config.toml
upsampling = "pixel_shuffle"
muon_scale = "match_rms_adamw"
adamw_lr_other_params = 0.0022
Rows from block 11 of a small image diffusion model, named by matrix and row number. Rows with one number belong to one channel. Each number is 500 + 50 x the weight over its row's rms, rounded and kept within 0 to 999. All counts start at 0. Numbers have three digits each. After the name is the row's rms in percent of the matrix's.
After each channel's rows are labels from the 100 images, of 14976 (inputs lightly noised), where the channel reaches its highest value: "responds to" is what is common among them. Only what is clearly more common there than usual is listed. The data: stained colorectal tissue patches (NCT-CRC-HE-100K).
# convs0: first 3x3 conv (model.decb.0.1.convs.0.weight, 128x128x3x3, each kernel summed), inputs 0-127
# convs1: second 3x3 conv (model.decb.0.1.convs.1.weight, 128x128x3x3, transposed, each kernel summed), outputs 0-127

convs0.62 101:544422470641478580485480580506483563448463575516485465467442622453517421528478550575423419516497481558423580501519552592520538512524473514419440573466488472467545335496580448484551414589514522496490471487448532503416487473460533491565509482486529518427538511486522541354456416511537516556490545529517470441460495529482529465507483508532538487594494523466495521531532441482490575506486
convs1.62 095:447554538507525425461566408505456459609495467391434570504493562509472459447486529537464560472503456514505510494494425557431437471461516545509534520457512528505473588462388452510489534496488545503464511502526489456506490419497567486470438541573545434571586443598515485517484424401528399527609485500506495558463433435496453488529378527510447486367517460483480481551550436547437442528568
responds to: tissue: tumour epithelium

convs0.93 094:521511458432523408454454475427542481410527505439467477454504491482472449369533432470486492482480431475465541514482535495453513453508498465598463549476466526543524357486429436373519418454487490555474415492533520470550465536644521596458575438480546503478528499443545501555525439519500445490493462516441551471490434553580512438479496485558458463451595518502510489536360460574502460524541
convs1.93 088:464514567525427482536519525563533536580494471416499469523501546483544477556501470468496529478440481513588515477488540546475538571477494473520450388490480426389403447483528504537488452552472433474486461418603589451394416551423552455546536445499475462489532506510509372481512554514593540435417507498539528483492553483346453571479510495493512563471474531489597438526584490424549473480520
responds to: tissue: normal colon mucosa

convs0.43 078:424513476557513514529546461488441507658588505457592563502549515485495501442451467579501445415442531555550420508476543572495570511579538482414512556488486427514530413480540574415455478489521488476510540471530545480505507552465521454529491520538504544488486503498559531458550513611472487579458430415508478519509460551568541470467465523533417538409425532546525530594622556411559491581500
convs1.43 109:561571382446529534449452467558581438500418400513422502538446543554547546507500477474454475607511510434528524685520486507502505492506535525507516425511462482410523543484477477525549496516526439542486474490554507488486454488519551519521481489534560493436462526489510523521479495387513474433545600418556481471660525545448560517457528386459510529472475502445439461403465445517498546569524
responds to: tissue: tumour epithelium

convs0.59 086:483519415453537529555504583457569462590421524421499536471576519488558478383551534451525518541501393476476504498499549454460435458444476466506511510568564617458487458465412491468633454502475503445527434509434495395507472540540460438403526488499458507452519493491498454637492516560493585517543486486526471552492537506497522502579519495598461481457545489565506446529432516399458595454520
convs1.59 088:438492505610562507544444463563513504553433547456486482477539478433469458491464470569439426554415500465422557471440570543443515562484457557446500518462543504571510401501568510554489518578550537558563550537515549457551527509502546530508529540469427579522550506447455464496468487449461371582485451541470491581444476538367516449453585577444414488457498471462497467479572482591578522482447
responds to: tissue: tumour epithelium

convs0.57 086:539512576463480538545541570534613481511469523487479477499524493471396530527494456505511341547527524518512388455515572529489583483433489464452531531471542625450409473456490472529512495550489466488487460472561476501477510412552305472551483454538492494486497541497473444593473522508492476528457513501591464483394457413457465513483522464639452489446523496466483520532501509594522575520530
convs1.57 100:528637549645531446521500521506495442499406470494470505485510508442546446516444417553455480445378514467549542388515566511492518479446601565504522590538514476555535518488490572499490441582558551563495541449498469443498414407527512460546499574518409507545451511503485458477455513471433425515508407420421463469533485471451473518544521504492388542555530520440490550557510520469564431501476
responds to: tissue: tumour epithelium

convs0.34 091:519590438588482416446558451499464494608497480485521517474519484514503502448532454464454554535336471614442522523513455480516511459453469517419537493453496611521505520551498516356530572499547477498515528501463467508543496499490497392541537531507459452488412474513472374477526478497426449499475501454567535523435512524584527507449497494380594498417443510515479512630592485477479505519511
convs1.34 102:554465541503526588564509607473476510434519489591467467567466588599516490524505620617458447577581447403524415560534470507483503490496567460529385505506440547514542512480533498614503519446408449506509484490520558522473478509500531605540517466482546550430506569432496532491562544505546554488492520463510459486522514439450598499559472450570564468488616509446449498474435517449542455488522
responds to: tissue: tumour epithelium; tissue: normal colon mucosa

convs0.63 079:480457564493515530532558468509509537435437512481463424449566488482392474540498546506460592508449425446466504524399413476541424452538497511514442571393526517546484453551437466496572487550523483582473476452580467525526443544518532415459516511471510564522436453517521471591496419460450511527515526436558473522586494445417524486493528485479530515379421470453430417582498463460486349443534
convs1.63 067:502449492510546483495519629379537543567552466497530492491521553437496546519512444558526536448506516463465550583494559507550552485485406516444564499575430497536533420433432541515535528433461489459540487526437544467486457403502536589610519455478497524475487429522523510548504472462490581380529440525492469510463431533572452437578473565487447530557666476524512494526522450571575435452471
responds to: tissue: tumour epithelium; tissue: normal colon mucosa

convs0.31 072:441493479493464566525534465511446488562607504482491468508501535540424514465473480520543504450449528655461490484542449580539465543554487531485445437556521548469536433502433507403420558488481488489455445465532497531478510476502502603478450600467430509481423491484532606458443492524513545429540422462524555432471490406477520423480490525382525492577528445411440570455644559551513489529543
convs1.31 084:554475548554557573488481476531490464545459546516459525528434516545526554427438536514524418505577502507507557522540461498543582470494538403503516415418494535481488468546478528520579470520423428470493511464491534452537509594421418456497454590541540529569614622507514537508511455456535500474509499492555518443462594577511567505499365514583406458438391462426505483439511496582455538540470
responds to: tissue: cancer-associated stroma; tissue: smooth muscle

convs0.4 082:640460501532459553498430527447509527549458506511523525517502510425615602449480514565484407495481500455538539498561540471516584506501553470422516410514512493476498456443482520597555498523487544461495616462614476475459535490571435528578479524531518501518467509487511360505529590473538453460528589513471447415401489467476521524464509543579428531503618525580494442518449523454492568526542
convs1.4 084:446621531541519483518452545462486515498432476560483590484559515536434504419428470499484452523449605462423595455404550536497504543495561497416499528539481531527543507408455504465532478561513454607525551448540555441567476397448566462503418592543520512511510460495505542473475460426440419508563466468588463496619440493448513442467490555487518475475491471459446465592500555582445490445473
responds to: tissue: tumour epithelium

convs0.73 101:487409476471528541493466452492444487559458458473467463516479549470590524457410589591445536517564483461423440461457457486496458514364507518476622513576497536501489442475588517596321478532486525479492448470465497426457472540453476506473490440544468546509593538497483457605535456444480447464490502510544468534425502471510456504526444468640567473536579526542473460497518461589519528495501
convs1.73 092:448553519471456478585492571477477507493391533397507473479471553431478430464527432485450430534479553403503596548466496515487509433533565529506494502590418523523515531501480489536520485513545489449493433490567523542535496456601550496471567545561386559484482477588576456416569610512551462552575454463457516475531518494491528459506424545411401576388477493527465457439472503450557464452548
responds to: tissue: tumour epithelium; tissue: normal colon mucosa

convs0.95 070:509467508445455535509470514520534497413497572440538392534520533521512505499478457508442562439586530427530480415473488433488511481522574487578594442450418493383517457528535508554390542606447485440525404505528490487469477485486473429500500466528532427413482440418507504622555452422659444483428570433460476512541494523470499546575486555497488496509573508451500485476506435437509492535492
convs1.95 069:509606569589498431496482558462503503596515519531500590466549510531488519512556459521450430547341467499550505485556537531546532475498537539518494598463565571487527529492596556498510528520581511532492663508531613522435428544512511525499481500543474470496489468482394497350482450474456503498564465551438481488581513599456477529544487562491517543496536501395491516495581534510531543486469
responds to: tissue: tumour epithelium; tissue: normal colon mucosa

convs0.51 074:504498464483565566547485474336444524517543456611503524540416572545503569554538478513457526549569553404578540511412535486488432489467422471513398514544437466473506519514477448494544520481414546562494496515463541429464470608436580427509479579533504541454506545537502506490497465487548579547569462599577496513531488469441566468496454509463492486514493517542582352445508553466506464539486
convs1.51 070:455463422564460530497524564503508519473485521418578547455571588541561517514397598521514463425513545489537527396529519564435548518554571560451569510487511512440497490463506440445555549597537487551564599508537532534536482406464548527560422505422537532503509470522555473479519485481527477466532478415388497446490401557520570376491432516546501538446485489453453603557495508556481564507538
responds to: tissue: tumour epithelium; tissue: normal colon mucosa

convs0.101 095:496502533401489440439445481400361425364468577473492469523567465538477547446473477503448515500490437522481455451517579537528481535495540484473520436481447547494474461566508589533633497461473560466533463505559471540418538519543543488482522519537422450549510491504478445455535448547461537489507457461492585472573514549469543548502443588446470450384412491430441431439539471434513407471519
convs1.101 139:448512496539487460603438567505434483465459371427489547481536504562527553622508529478529517548471485504518528440369501558484515528543473548496528485510489470523527482483550530445505536469484539443372583472467507506465475530469540368475516529525444572543447460474447433532470548465490494536479506524478479386559516480533472432446505472472428560467480504555397467380441481573450380480411
responds to: tissue: normal colon mucosa

convs0.11 081:548518540509480566475511489575497553440533485555472529471474494471538568473534474532523528484619591435486521523554537454505595517463560478458526378573531498416548517537460470486473457578516492551470609514585470484472498478492300528596508574582548491534556510515529457470561532482476506531538426546599470465528485484484532474518574514589369529513508468481504509476486550447513616534499
convs1.11 080:446557451573547513466520496453500405565399529479554481551556407465474476433427452519540449529403574592542553498504571503493526544484530549530507460506504496497552521567455579446508502512568491518486591463588581445540577423517566388516489551626477533501435533486437442507435476484522412586511496485504460457532475471501482531465471509606517561522520569439524507505506515617446459457437
responds to: tissue: tumour epithelium

convs0.38 084:597503619495500494521530581580508520587439506515611455499515487472505468517494336460449432564497466572467539549531586470461526461488528505369448493498560412555493506522478497447532569454567483489498632525455512469539486455481427436555518533480522498494478518494498405467502512499539525536424460560487545486396510518581540548474506476515430483574447445581541567560502505607508517490526
convs1.38 096:460463484474453569524501396465458436492533461537441467496429519594536508488546594501567448497522521503544544503625562418514482515476488510544557476454518449399548430453531559441506437548528460483500494561568466398502534522435555612568427428524461479468544446508545543560471454404472501497576543455530483532478506439583459487501486555549501482413563493425463472481494473365526580494419
responds to: tissue: tumour epithelium; tissue: normal colon mucosa

convs0.18 075:624568552577538544485507558585511512510508458458470558470484444524497508457493517519544442442488462586421498467486457524487476408471543529375525502422459465516528483615573419485529514447555500531515514467573459514496475423517530320469425513466475519521433482471486593525487491448506449510505566531567540520429460489482491520527497485439452484410597488577531584598438447431549479476491
convs1.18 088:454445483512500494429553472472461488625524507512479580457423507517485510447448469506497458508493555460430621578449552559511521398487489550515572486526463505488494491494375577454573487572444430452426435500463519516492548526462375483508490500473475454459458539505504404448526483545527501443591354529511527498525436490483554501465485553593424521471439499456479468452538442582388441537512
responds to: tissue: tumour epithelium

convs0.25 078:471567444457470521503475445436501531550521424510529490499487476489542540509491570525570393557503498535546509485571390453477580470421516483407470462459516508405507448500501523398397456480523480469511475496484482450579511515613451515467577493549531437520511498489552584514517499310537575538460434576538548520478493626534541514487533502582510460429530536575443520592570490491472535508490
convs1.25 092:514589490447475492413496422603507399518493475548491442474509446491517549440462453558493431431397485469560530568560563507462637527461508548553553481506516550413517511471486578541475488522542490493472568515579510503488499549410410473495517505565536500490554542516492419526542506517488451535473455435549433448510409469485444402483482641495454622460483465510428527469543430465570516462464
responds to: tissue: tumour epithelium

convs0.52 088:570498478492505501464460462498479448545479467504507493456434539510411483539434587510466520491430497687529519554510443460424457481499515476474546615456501417505485541444503454418512451459509513538449532480499497569486455481541677393494547429499468483483460484537475519385437505517469490542481522464437380495491472579476489427454436478376576492552516505547523507516460437538506533435525
convs1.52 082:534443486518525545508575524442464515461481424456536475493515470415619473449487497491479494507453420469497522590443525517593493565544564495519613587457497500521502397472485538475503528447481549378477523529521436471532472563367477536556517527447486485548499514499432477522529489411559452511512485505496549501521459605429465502455443512534379537476451551392555498572413452365514519523539
responds to: tissue: tumour epithelium; tissue: normal colon mucosa

convs0.64 099:373502453535483508509501554487436499533437461470478432503491519507497577387405507544472538515572502426405395476493509490495444460466543491566674493463463521545511514453458492537367408580495501495491457514578546411495508520537407483525512493473527521480476527521483516599583517493545404552489461545437450518480472428450444490515409486580485455425586468573519538539484485507494477486480
convs1.64 087:579551500499491565565468478557529487538565505394584524519488529400442470497448468506474382531485520547609510530448499443530473518536471584476578493482451462509480493519497545374469497454516471538549542461573505530507419546579479453352591575546489460425488464545491418421535519520464461516514525449456501460486544503459490557439514561462576561441466507384459504519594454483575529519454
responds to: tissue: tumour epithelium; tissue: normal colon mucosa

convs0.24 203:436551502534534507519540519467443508449487568530534513527558588499501539478501461489477499504440514398422373518503548531503538482483561516378441441521452448438537361551597493399406510536548503505501523502478468467483488509492465454473485514477519545493500533526560489384515540394560537398571438518464623557477498493460596501568496540440413509592544510523539512528446588496490573513509
convs1.24 133:491466480391477469530432475547521521448589570503520595461558460558470564613525467421602510443524538441518508526458479509563507534527450597544456417615533504478496521498430503573411437486501506464516489491577477547575483509504519525488528550498438499474546459447507518538527587547455531499466542428471440442530555399534442531431533490470495509434498602559444438383467453533522407440520
responds to: tissue: normal colon mucosa

convs0.22 072:524530504545504526508424510547543455623559453476498455480534525486546425482493500462453469519508637489584568475548579481569557507541526497410505506519583545477496498593540480377567580522516518444521541434526463474441535521510439483443528404397540475539538438459429431421566544464528477465439416574477417475498539585526521473501467538506508469491492490552477449593416511490497590415480
convs1.22 086:496468474609578449445478480529487427422469519556448480520432568458478382460519532643547491451425514467459602442550559540523522498461553602578500506416528600529464558471546480492477504504540488474448487493483473474425432506446500540630437479457464518445445513518553455521400516400575489484514510486573491462465474467543514435520507533504478492382519509512434552503563505416512440474500
responds to: tissue: tumour epithelium

convs0.61 084:544436404543502528516503448555518489577481541514420488484478464477561509562520503492553488588483408548417583517521452510497434541521552458473440592444478431552506504455476395504537538411470515470490368510421509526444516551484556459382521468487493439483441460448489444425480417598455517493507529524444540471546498500450516526435493445429633472454478523520453416628566498531508511492468
convs1.61 060:460474517543584481510567514416546457509449551412540482529547488518460444411448488565509549515487457505515526506542446502532421519519475401532595578511544453408478507468523567534454548586491538495408495535461444518535502481426546458524506572498466524553563464489558472628507542422457409564555421452608443464364471540498544477499449436431469487476513528428498417541568462446514495486551
responds to: tissue: tumour epithelium; tissue: normal colon mucosa

convs0.127 115:479448442470466494510427524452516522449503486474533458484489490488443498504511429530465532532529532455436457477461495501466570481458508510614674491520393620432513429405447457517401450555497472473478574429551515477450482478378388493507507521490461491483468519472452427554500460492534471489471496496397424531468518438470428496517475540603369467490609476535461477534551490452476475440478
convs1.127 121:549506483614621496584503529560451420543484431506522530496550460458450566511490459462387441462458455519556570458508556508523475545459556553519517491583501491447481452560581489511478553532498599433519518504469569526437532492668437505476550460536486454417522517481449459431497463405544394467511486512457573511510527491493497472498490554488469587412486571484408555468526508532569486411535
responds to: tissue: tumour epithelium; tissue: normal colon mucosa

convs0.36 086:477545550569517424515559480540487457602533446489501477487482589418559541472577434484466388593427420510534577544524449486472452484502530536417419481459532492501489565538451450507472514493480482430466577492520491484441466513530498480579548485454497466424531478523509456395452476457416470547498454575508492504458526371541489507457529497403638479580610507508517444515555524468461595516437
convs1.36 090:477428478492529532436559518476502468459527439515432491557458525499433502569599556565542494537599491450452432528555496467453530505481565520527547442540573569440468411569475476533481521515519519589461531568472555488505512585500476634506538484541549525455403501501546596606478419574451626406550537447566545515514458534486480469532550448495472545397525509439445494451500530483527524544584
responds to: tissue: mucus

convs0.89 108:567476450517472544528550534514398502659528384497482437483502446501530506568513491534500443534529469560392549473462483474508499480437525501465422561519399499465491478480450470537475473500546501485477466488538568567483449580433612356547501519537535492501603478533474495502546489505522523558485539543438441592477489546492414507569452508429393459397558502418480431560442500471466459487517
convs1.89 094:485556457478440464465600398485427478456518534522506599543474579480534505356626483523479485528461458534437453590533409465402531519487442562466503516518517442513552487459437506469556495494470531457424410516441553555457505486440525511380496439490520552523505480482602473494597440509480488566498566518547529507423443497535523510452476462535563538493499504488580565468534429505381560533534
responds to: tissue: tumour epithelium