config.yaml
dataset: "stained colorectal tissue patches (NCT-CRC-HE-100K)"
weight_standardization: false
orthogonalizer: "newton_schulz_5"
final_lr_fraction: 0
warmup_steps: 160
Rows from block 7, named by matrix and row number. Each number is 128 + 24 x the weight over its row's rms, rounded and kept within 0 to 255. All counts start at 0. Numbers have three digits each. After the name is the row's rms in percent of the matrix's.
# emb: conditioning projection (model.mid.0.emb.weight, 256x256), inputs 128-255
emb.73 109:126141106122100121110133107147142089119153208092148118140078075131108105116108118089133151127158121109143140150149117072096145121158153076110132134087117129134128104185127134109122117147133125165153113129048121085210141130115135186104129097144168165158104136124081134131119123165143131148146132143131126128108112147079128137097124117123148122143143127113144108132132127141154124148179
emb.74 093:121115166135149127140116090113109154143132077183136130100119129103138108130162107142132137137125124101104160097142151121114134120114109168141120076212120147090088130104156099190093142141128114111154127129116139162095138112104133124138132201089138125121161112148122134124106126129117133118203143122108128169141134129139155118130113085127064133140162114174131065124107141131142142132173
emb.75 106:142109128119137153151135138127129110115137226152138126148150126150132114110108127105124124126134141148123111089147096113135130125093095090103136137175150164163105113119094123099137148128154127149133132126083126009178141133163090164113151085142103119129131162127101133132135121100118132187216127135121115101108104134135123130125154162156139115090120122120176142151115115148155124140112
emb.76 107:141152133133128122154138158139153135124121163125139121149096104108147158151081127101132145146116119117135105151136140109158177115151145102132113199136110105134097112175134145126157119144116150149129154128081136023073127117167160126132104102169156150136107133097142144145138140091145142141173134142156069105147131128141110129118125114127186124167132146127089152176134138133146132145135
emb.77 098:107131102111127144154145143096116139120131163117142128116209141112143156117136131129116119131140124163145112061044137146157145117120118149159149149075159111102112139090146143104170122136141107138127152107255115203094145147088136131142126147104140121111144158139133110137143138177114142099179121123148119165124101124156138131137130144143096118101126141142132194117128150152117133100125
emb.78 078:123143127146121109119136127124118151111116144147091146095121168113124147131158112135130149139133146136131142116185128118107115150115136160130114129099120155080096129101165110159121108129115122124137090114077135225157132109113130064109153176075157144123126129125117137125126099248103135094233130128136105127133123112135141128142115112127090136161145107166164073098123144125144157126144
emb.79 093:151118154123142130109119159121126153200097104160104126085170135127099136137126133128134137137127114123155097195071136143157165133132149166125118144184123089116092121128146141171140127153120113112107125154203134017033109103169151182140171033141132081137150116141151131116132139114139125115175143109149113131101154125128096137161147127124134161153130120168119128121129156131130130133097
emb.80 060:143132106130113128107135129110137130047142029080126132097098096103134131137083142122130123120118116130128113000110119159116134150146114121140143140106149104136110133124130125106132093121110129138102109113081121066076125131053127067144088074111121117130085126114132109133144118051111142106073124101122104123104116129144114135126122129143092096127136125104102148124129090132120122123085
emb.81 094:145109152151136115127155103134130113153143143156135134129160131150163134089099117142100120155148108123108140178204124126090122142133159110139137140062150146110119139139114126125139130138136115123186123149118135093196136145161133193121209111114123160108127154108127134109124152056107127135174136143103126129149119121127138119120110122148102142124158121166101142069102124141092129117156
emb.82 120:155143122154122119108120152120121137139144074127125141075108152104129133134168168134149129114118119122112149228055160138191173108116176144127117107221119141127173148135140164125106149154102123146152128116161121075120158121156180106139113120117184138142122122126138143133158152127120120114085096145135156128126131127135143138149086114114146185130122138120115106056121146133110118151160
emb.83 117:105149090129110127111121132126126100069116046136140126162122079144105122144103128116127153104139120128136133110118104131124150135137142105131145114127115156136156131124137115108133118134121155155123134097174133237202123143149144027137127158164146108127161111132123138157148114203116106137049107125110175128104116140137137120106123121110111134183114126076159089124150108139132108115113
emb.84 089:134145131083151123102132145129148136156113122107123123150143115133083136118158126083122145141103118118136117056163145117098147136130115087113141160176120063140097137159147117126142148139149113121117094131140137141117110112107171044142122134153148112137141105150153121113192099168136137128107143141154126139162135124056122133084117108075156081143136131121131132111116132136137134134104
emb.85 098:126129160099151127093117117130123095118128142115108122212118109141117137136062143119145086129136117124137151172120138148100094131107084119150143123065163130159145129127099128140134117109148144131108168151114134150112116128169099088109157088210082134157096127139121114109134110165145118107097129125133159133104131137103105122113122145121232138134112141107150163200137125093138127116103
emb.86 113:142112129119133144115137133132120176109161123131134129088100166130123118118217132155141106113135123102123154166068139153125122106133146163100134138126112152165159130149122122154120152111127142144119168134031147127130142137080103162133100132147114153137138107129113124106143132204142128108178128132147111113122147128083154132123122111092123142110112157106124223114112137105162144148156
emb.87 123:099082138124146113163107116133112126185115228139143136108163134136131111148133102144118083115148132108130105130127133135094111124113086149128120088119130103107102104076109102129123127105123115110131138161191120070159095126170081103111157085164086123116101103140142123151110134066112116143059122112083136169144102143159073143133125127139098150111111112141105136142121116105121118122105
emb.88 081:131106124126119165134122151145131150136125155138115134201156153133123124110085119146143117129105144136125133159156115161155114158161112123148111145070128148133137116102097150154126141087104124092114140143182122159146146152187104167090111144112076108091115151132134098117133117124105161099168161116175152111127125124118152115125175140146163116103119135167192193126119133127128138132180
emb.89 091:082139160132126126169101125126117162160148182176159123144129166098144136124129122145126121127159152108088131169131146136111103101127117122098102126116103105116160111129116102133103147146136099140130131159120108206205109127097147153143086088079168125134131099155129142108087161108150115142132128133118135154126121143156114132135116124115159135116144105156099134154128121125103114134166
emb.90 085:143133096123119125105137075137158134165155175056122126122184123170122146114108132127131130111130102098130122255084123119158131144140158092121126137106162168156167144139144127117132102114112164146119126134145137114149156142210151197143126147147105116106112132132110124097137124169117108118118114128099099103123139128141135105127125110130142142137110134176150119154122134133136117123111
emb.91 096:125141135157130110133135135138107136112124078164111140147089117093141139144099115119130121144117160103110143105088146134187139114131167142124116128083097176111148106124132143119125142115126090122139093124100118128093113092135153102134116120126135141160143084123121126158105145103162155152045113126172169169142139118159114169146105145139167154146135132118111074134107142125129108125165
emb.92 065:131117125152110146127113144132133075160138171107137139137082111108139106128112134086119133126133125115156105124137130083181110144138136092119152115163106126129130125161133159088126145104123136121154097112214113139194114120109134173145123183119137114138075178110137131093154134076148108157107121133132095117098162156126128156088133123117107087128147113111109037106140143138120133144097
emb.93 177:130128106118121131114134117123137115068118027084129143095083113133122135119086124126113121138095128136120106024100118139118126138121117115128134146104141085130092128125107133122141099114116134122105132114065132075050114140069123055132102071121118105133082133121109114127131114057118137127079133118125097091117121112121106119114133145141088096125125132103088156115134123134142133124081
emb.94 113:184124128132122140114129123089122104102147024129129112118097107131124156133169127083131154137115123155131136057099121106151108157148138123118126131130156144155145161152147178129148130135151135129108104103156131112101144124160149160122134133125126121128112159132119115109173107165143108085210126124099131113144166118113139131134104140140132109120157150095090085232137141158125121131137
emb.95 080:114128126136129114134123172129119157163122110135114144172154149121115122132156140188134135119117137155119111132163134161150106120132135135162120145109111136152115161149124110117157129139128135112088151126151124123160140131180135232116115079133134120100128129126165133152110141035103131109034142118134122116115103144138119093171112135144198154142115107149150203132150111114124133093123
emb.96 072:098104173122149096142140124149137150140137132118128125156117131124128133130148118130101126111146106115164119156088106133128094095142131151124124067097096135140139152137124103115129126147153139129173090143157144152137116133143127035145117006138110152115174108141121155134113146107117141125044142140149169131150107134115127105092118098110178124134104116119138102120105108117130148134107
emb.97 100:119102112121143124107126084138128147122131183135105138187110137130126092133133136153151121128150129103122127142103112122125079118136122137120100102156112164140157139101088114141135114125155119138129121147080130055168153132165118042091134080109108141116107144105146115122112115087139131105038142135130157132127118126144138118138151114108165144155128094154181086255127133126097122159110
emb.98 091:148140106119122136107153132090133152147153111151097123158232093123104121087086104149118117153122145136137127071096091132181120143106121138109133149063142134113144123101157086121162137146131108112124130141175128132127115133157144187112175210105138157139132139131111132134124118164114124097155151119125120157101096135128164123153127108122074124143143145133148147148132135149149129120107
emb.99 102:152165145110131122143124105128117091168127178136131121136208141121120132129141139118125108127108122142132120174093123120146120121143124095138133086157155141155117144128145174081121131118140151125094117112100104099181090114092151178152116149127113117136139132166145107086160099110144103126064103101081116178136159119100110147120123147155107109109120138171087192060132109122165129123089
emb.100 094:141118159152136123151129164072125118160125068133169094081119143135124137131185105118160123105179110107148151134121127099145149100121119125145122144205121188122128149115142164145101153163138139131145159110170136059075161128115138094146132051188162114143128134124150167122121138128115131127091131142111093076130118134102179114113099100131116109125131125146186148081123160130135133133125
emb.101 104:097128136149146132161133161152132136143122120133141142123108149131143127127146152137102137126103137137143140044187116120133143128131139157145113128154108108122089124101147101141136161135124119106146094146132129197169131126157120111098135120137139126114151134109123128165118155202116137136134113123116113149122117118134124115132122130150083159171129105140115021048137122121143131117141
emb.102 088:147102133117135152114118141138140100064124104126127117132147120161126153116078137097122119136103114124116117124162113154145144125159131081144119119090159167155159127103124132119128129087120139123097146124097124176102140143169089131144128143140059143118181150147124118121128110176133102141191111117129108102142147108129156122088127166167173129091119146105158109180127134137143118130157
emb.103 101:117118110117122139109139095110138160141151172141125123074239157143102109115182122191122132136113130146117139138170130153108128112133145152119131100119114181131082134144145106150109115140117107108074154154155126161116149120141129119129136171117109104114188109106152112130127130130123131128203144121094105153148127097121129126147129124126079141111120139128155177121134130137128120133113
emb.104 073:149111143141119117090110115119150126167109207114124133118160134134146145110108102125133177130146113110113110220131119140104137121140149142123107106117102169092159148140156125146105139133102111110135088113206123154158137129210130146146163094093117136143159132135107157076127143167116119103132149130122143108132158121108141125111098111125162129104152149148128090157114138143153124094149
emb.105 090:114148118098129127102136076125144132121132151119107129179161136128100152085152118151084136162119125131106125065130100147122106129142114121089148139142137126122129140114121080135151106120130119115104096142077143186147119117116143178134104114095101113107068118133145124113130104186120144119166144122141102084119115086063131147121138126141078108096115128139138120140126139156162120131062
emb.106 092:142112112120120090128123147126139126143134156141119131079135138110155111097146122175099117134131127135121115205144143146205142117112123166114154187146120150124143111131118099152146139141102142105152108137147146132173143097133130134133121141110167133135172095124097133112119142191104177110207116128194093087120129128122135130136128105123110159152127133107181152078111100123151124107130
emb.107 107:140157133134125139146128148146116095125133151078132148171066105144134145146102143134129120117151138136137100092245128144091145138113149111139133150081140124145134109129141149090139104160130164133130141140178116174113140129092150147127086067164095120118104121157133129167134138029124108138081101106096115109132129139167123120098133146145089132115122099077126144094142111136149124105117
emb.108 095:153160116144105114092128122159119139111107110112119128098095095120142130134111152081177123122119115137132127221064151101132144110118158102134112113136123103143138130167134161100130113154112145164171119115124140112059114148064146061126152081113162113136124138106110134112152146171126125139170125162127152134117139117152096121108153129113148082155115121109132085163152102115119095144142
emb.109 068:143142131147123143132122149161133138167151110107163105167058087101131160155075149110152154135115140136138115069126142141142135115140124140127135181141105124120145134144171152140143127137149108145149160116177131198123143111169210057127132086114175149135170118132131153113168109155132126145077140136148151121153141162137189130131118095112112104155152130123136147218124131130129148148138
emb.110 055:140103139127128141144112108071125115157127180167158129080094142130133106130148117129134137120107105135154148096118117097165127113150170139142099105100099077117097133100130144120120131113144126117141111130103140074111120120171113161111120042208088148112127123097136165139112154033118091151036115144060121161161130145151118139108142142128168149121139139150083086080143135127098118154134
emb.111 110:107126123141117140127117128148135116120121091139116155155125120119136087146096112132123095119095142114105123139107135143111082145096103114122127187000115109141130112138073081123128135100098137135107121124144131161101135132141101048118152139108105111134114116114140125141110119166124129131167131115183131144125131125166112125135126160130160132147111090093067133121147135105114134143161
emb.112 082:129138131090128139100135134157151134082140111114098144168134090105116124111109109152138178107163098108178113134160136139129107151141165104108134165114143120141166133156121158128157133112113124109101144124123125146141137116142133156118124178176149126137182123147115103122160128096136128070114139126143141156096123116131150108109123101115156116138129144077164165191160124139106102116134
emb.113 104:122124146148144129159125116133131125124117059117124116187130135134132088153106129132143126122141134129156115175152117101105117120135150114139116119186134053123115111158096136138092099121147131157167155139144122107137123146136119125116165090122120125145072138121119120140130128133147122152065146149134165140118150152137102134151151129127215131122108114138120171167133151102128136162104
emb.114 075:100112133132134102147124124126100106128137130111104150114121143117112126131135144120143158102144133118108122177188133116131092107123123118093111106111112153105125119101141097098129136115105105128117055141168115127192122089160148134125122184097111140115176095135178127137101137087128108134138124130097166172172102138113096155108098123086136132126119109134136049141133141123104113135133
emb.115 104:098114119107126132120120118149147129127097240109135136129129123151144148132132129139127119106161122116155141156163133154096159128110133106145135142151148104155156121138125140106139149120109138145127164139161098163204123153112134193135165079174111123122018142141137149118134139180125123136145129122133149129111150153125099137102131150108131107136120120100079189133131135133105125120125
emb.116 085:108163110125091130129101123096112127143130159176104143119101085110151109112179122120126138130146120145122124234111141087107128120167106155116143146163133108128115117144129152135102131130140118119115060077118136077121132118124122160117124176096133133117115130125065117137106143103113149126150136125156145143106102134115097143151126120138169126104130125149135050090146127129110112104129
emb.117 074:125116116155154124128128127120127128162121120123170112100125147143160142129174111135097139137152139121125124211126130109105135112128120172154113115186126150121134144126121147159090109116146119141173139124117140255115118117184112185129092183119112128144187142158102131126128104142135107138151155139113138110145145147123140123127142131114148137131148139156144153151123122136139155118181
emb.118 182:124120110113124128116125136138134118082111033107123134110077112131123134126087133134109103133098136134123104012080123143124124143123116126142134145080138082132097120122103120122129103108111142109096129120075136045051111125079112039136084064129114103132086129123122114133125120051123145119084133107133105087106129105124117110126135140133113111130124121112072135087124110132143131114090
emb.119 092:078133135122142125122138140085138136151127094138106117042140138150117137133107150092145141152129154148140139242098140117147150124114133126104106127062092095086096121131130100118104098126134121131133082130200135105041121091152114143134148136137110134160111121142116131138133131114140124110099152119126155090142121109098125147155143124116131156148137116180072072067119137123107148134086
emb.120 054:098114111113142095132129114139096133134104203096130127085145135119126170134137152145113096135116126122106148237057141159125102121130075132127134106165127155099177135072129115101144118145140131133127119090121133188125150110128120078158106190099156114145181103141134119098142108154119136119151104105126106142119144145179149134137150123130158124110144154141129098122124121108114123127160
emb.121 117:154126126138131135140128154106120139115148163134144135112109132129122141152146133152146113120135118135121155093045126126159152117130157147144142114173131156137139130157135165152123157142134138142127205117111130104131160157065109109126133130202145128130128139113135146125141129084122139136165118150115146166122121153120141142112127139116129136115130143106163219117130131137121125123178
emb.122 145:151149138148151130165116147139108120109135059147148134127097139121148138127135124142107101138118131141121124003174124118128157128099086121145139153164117137086113113110137121139150158143130136103127161119100131141099132107073138172156067156110154105135148119132131124130105126165143149143132114126140063094159125114149145122135117120145097133136137126116105134072108129141148135117138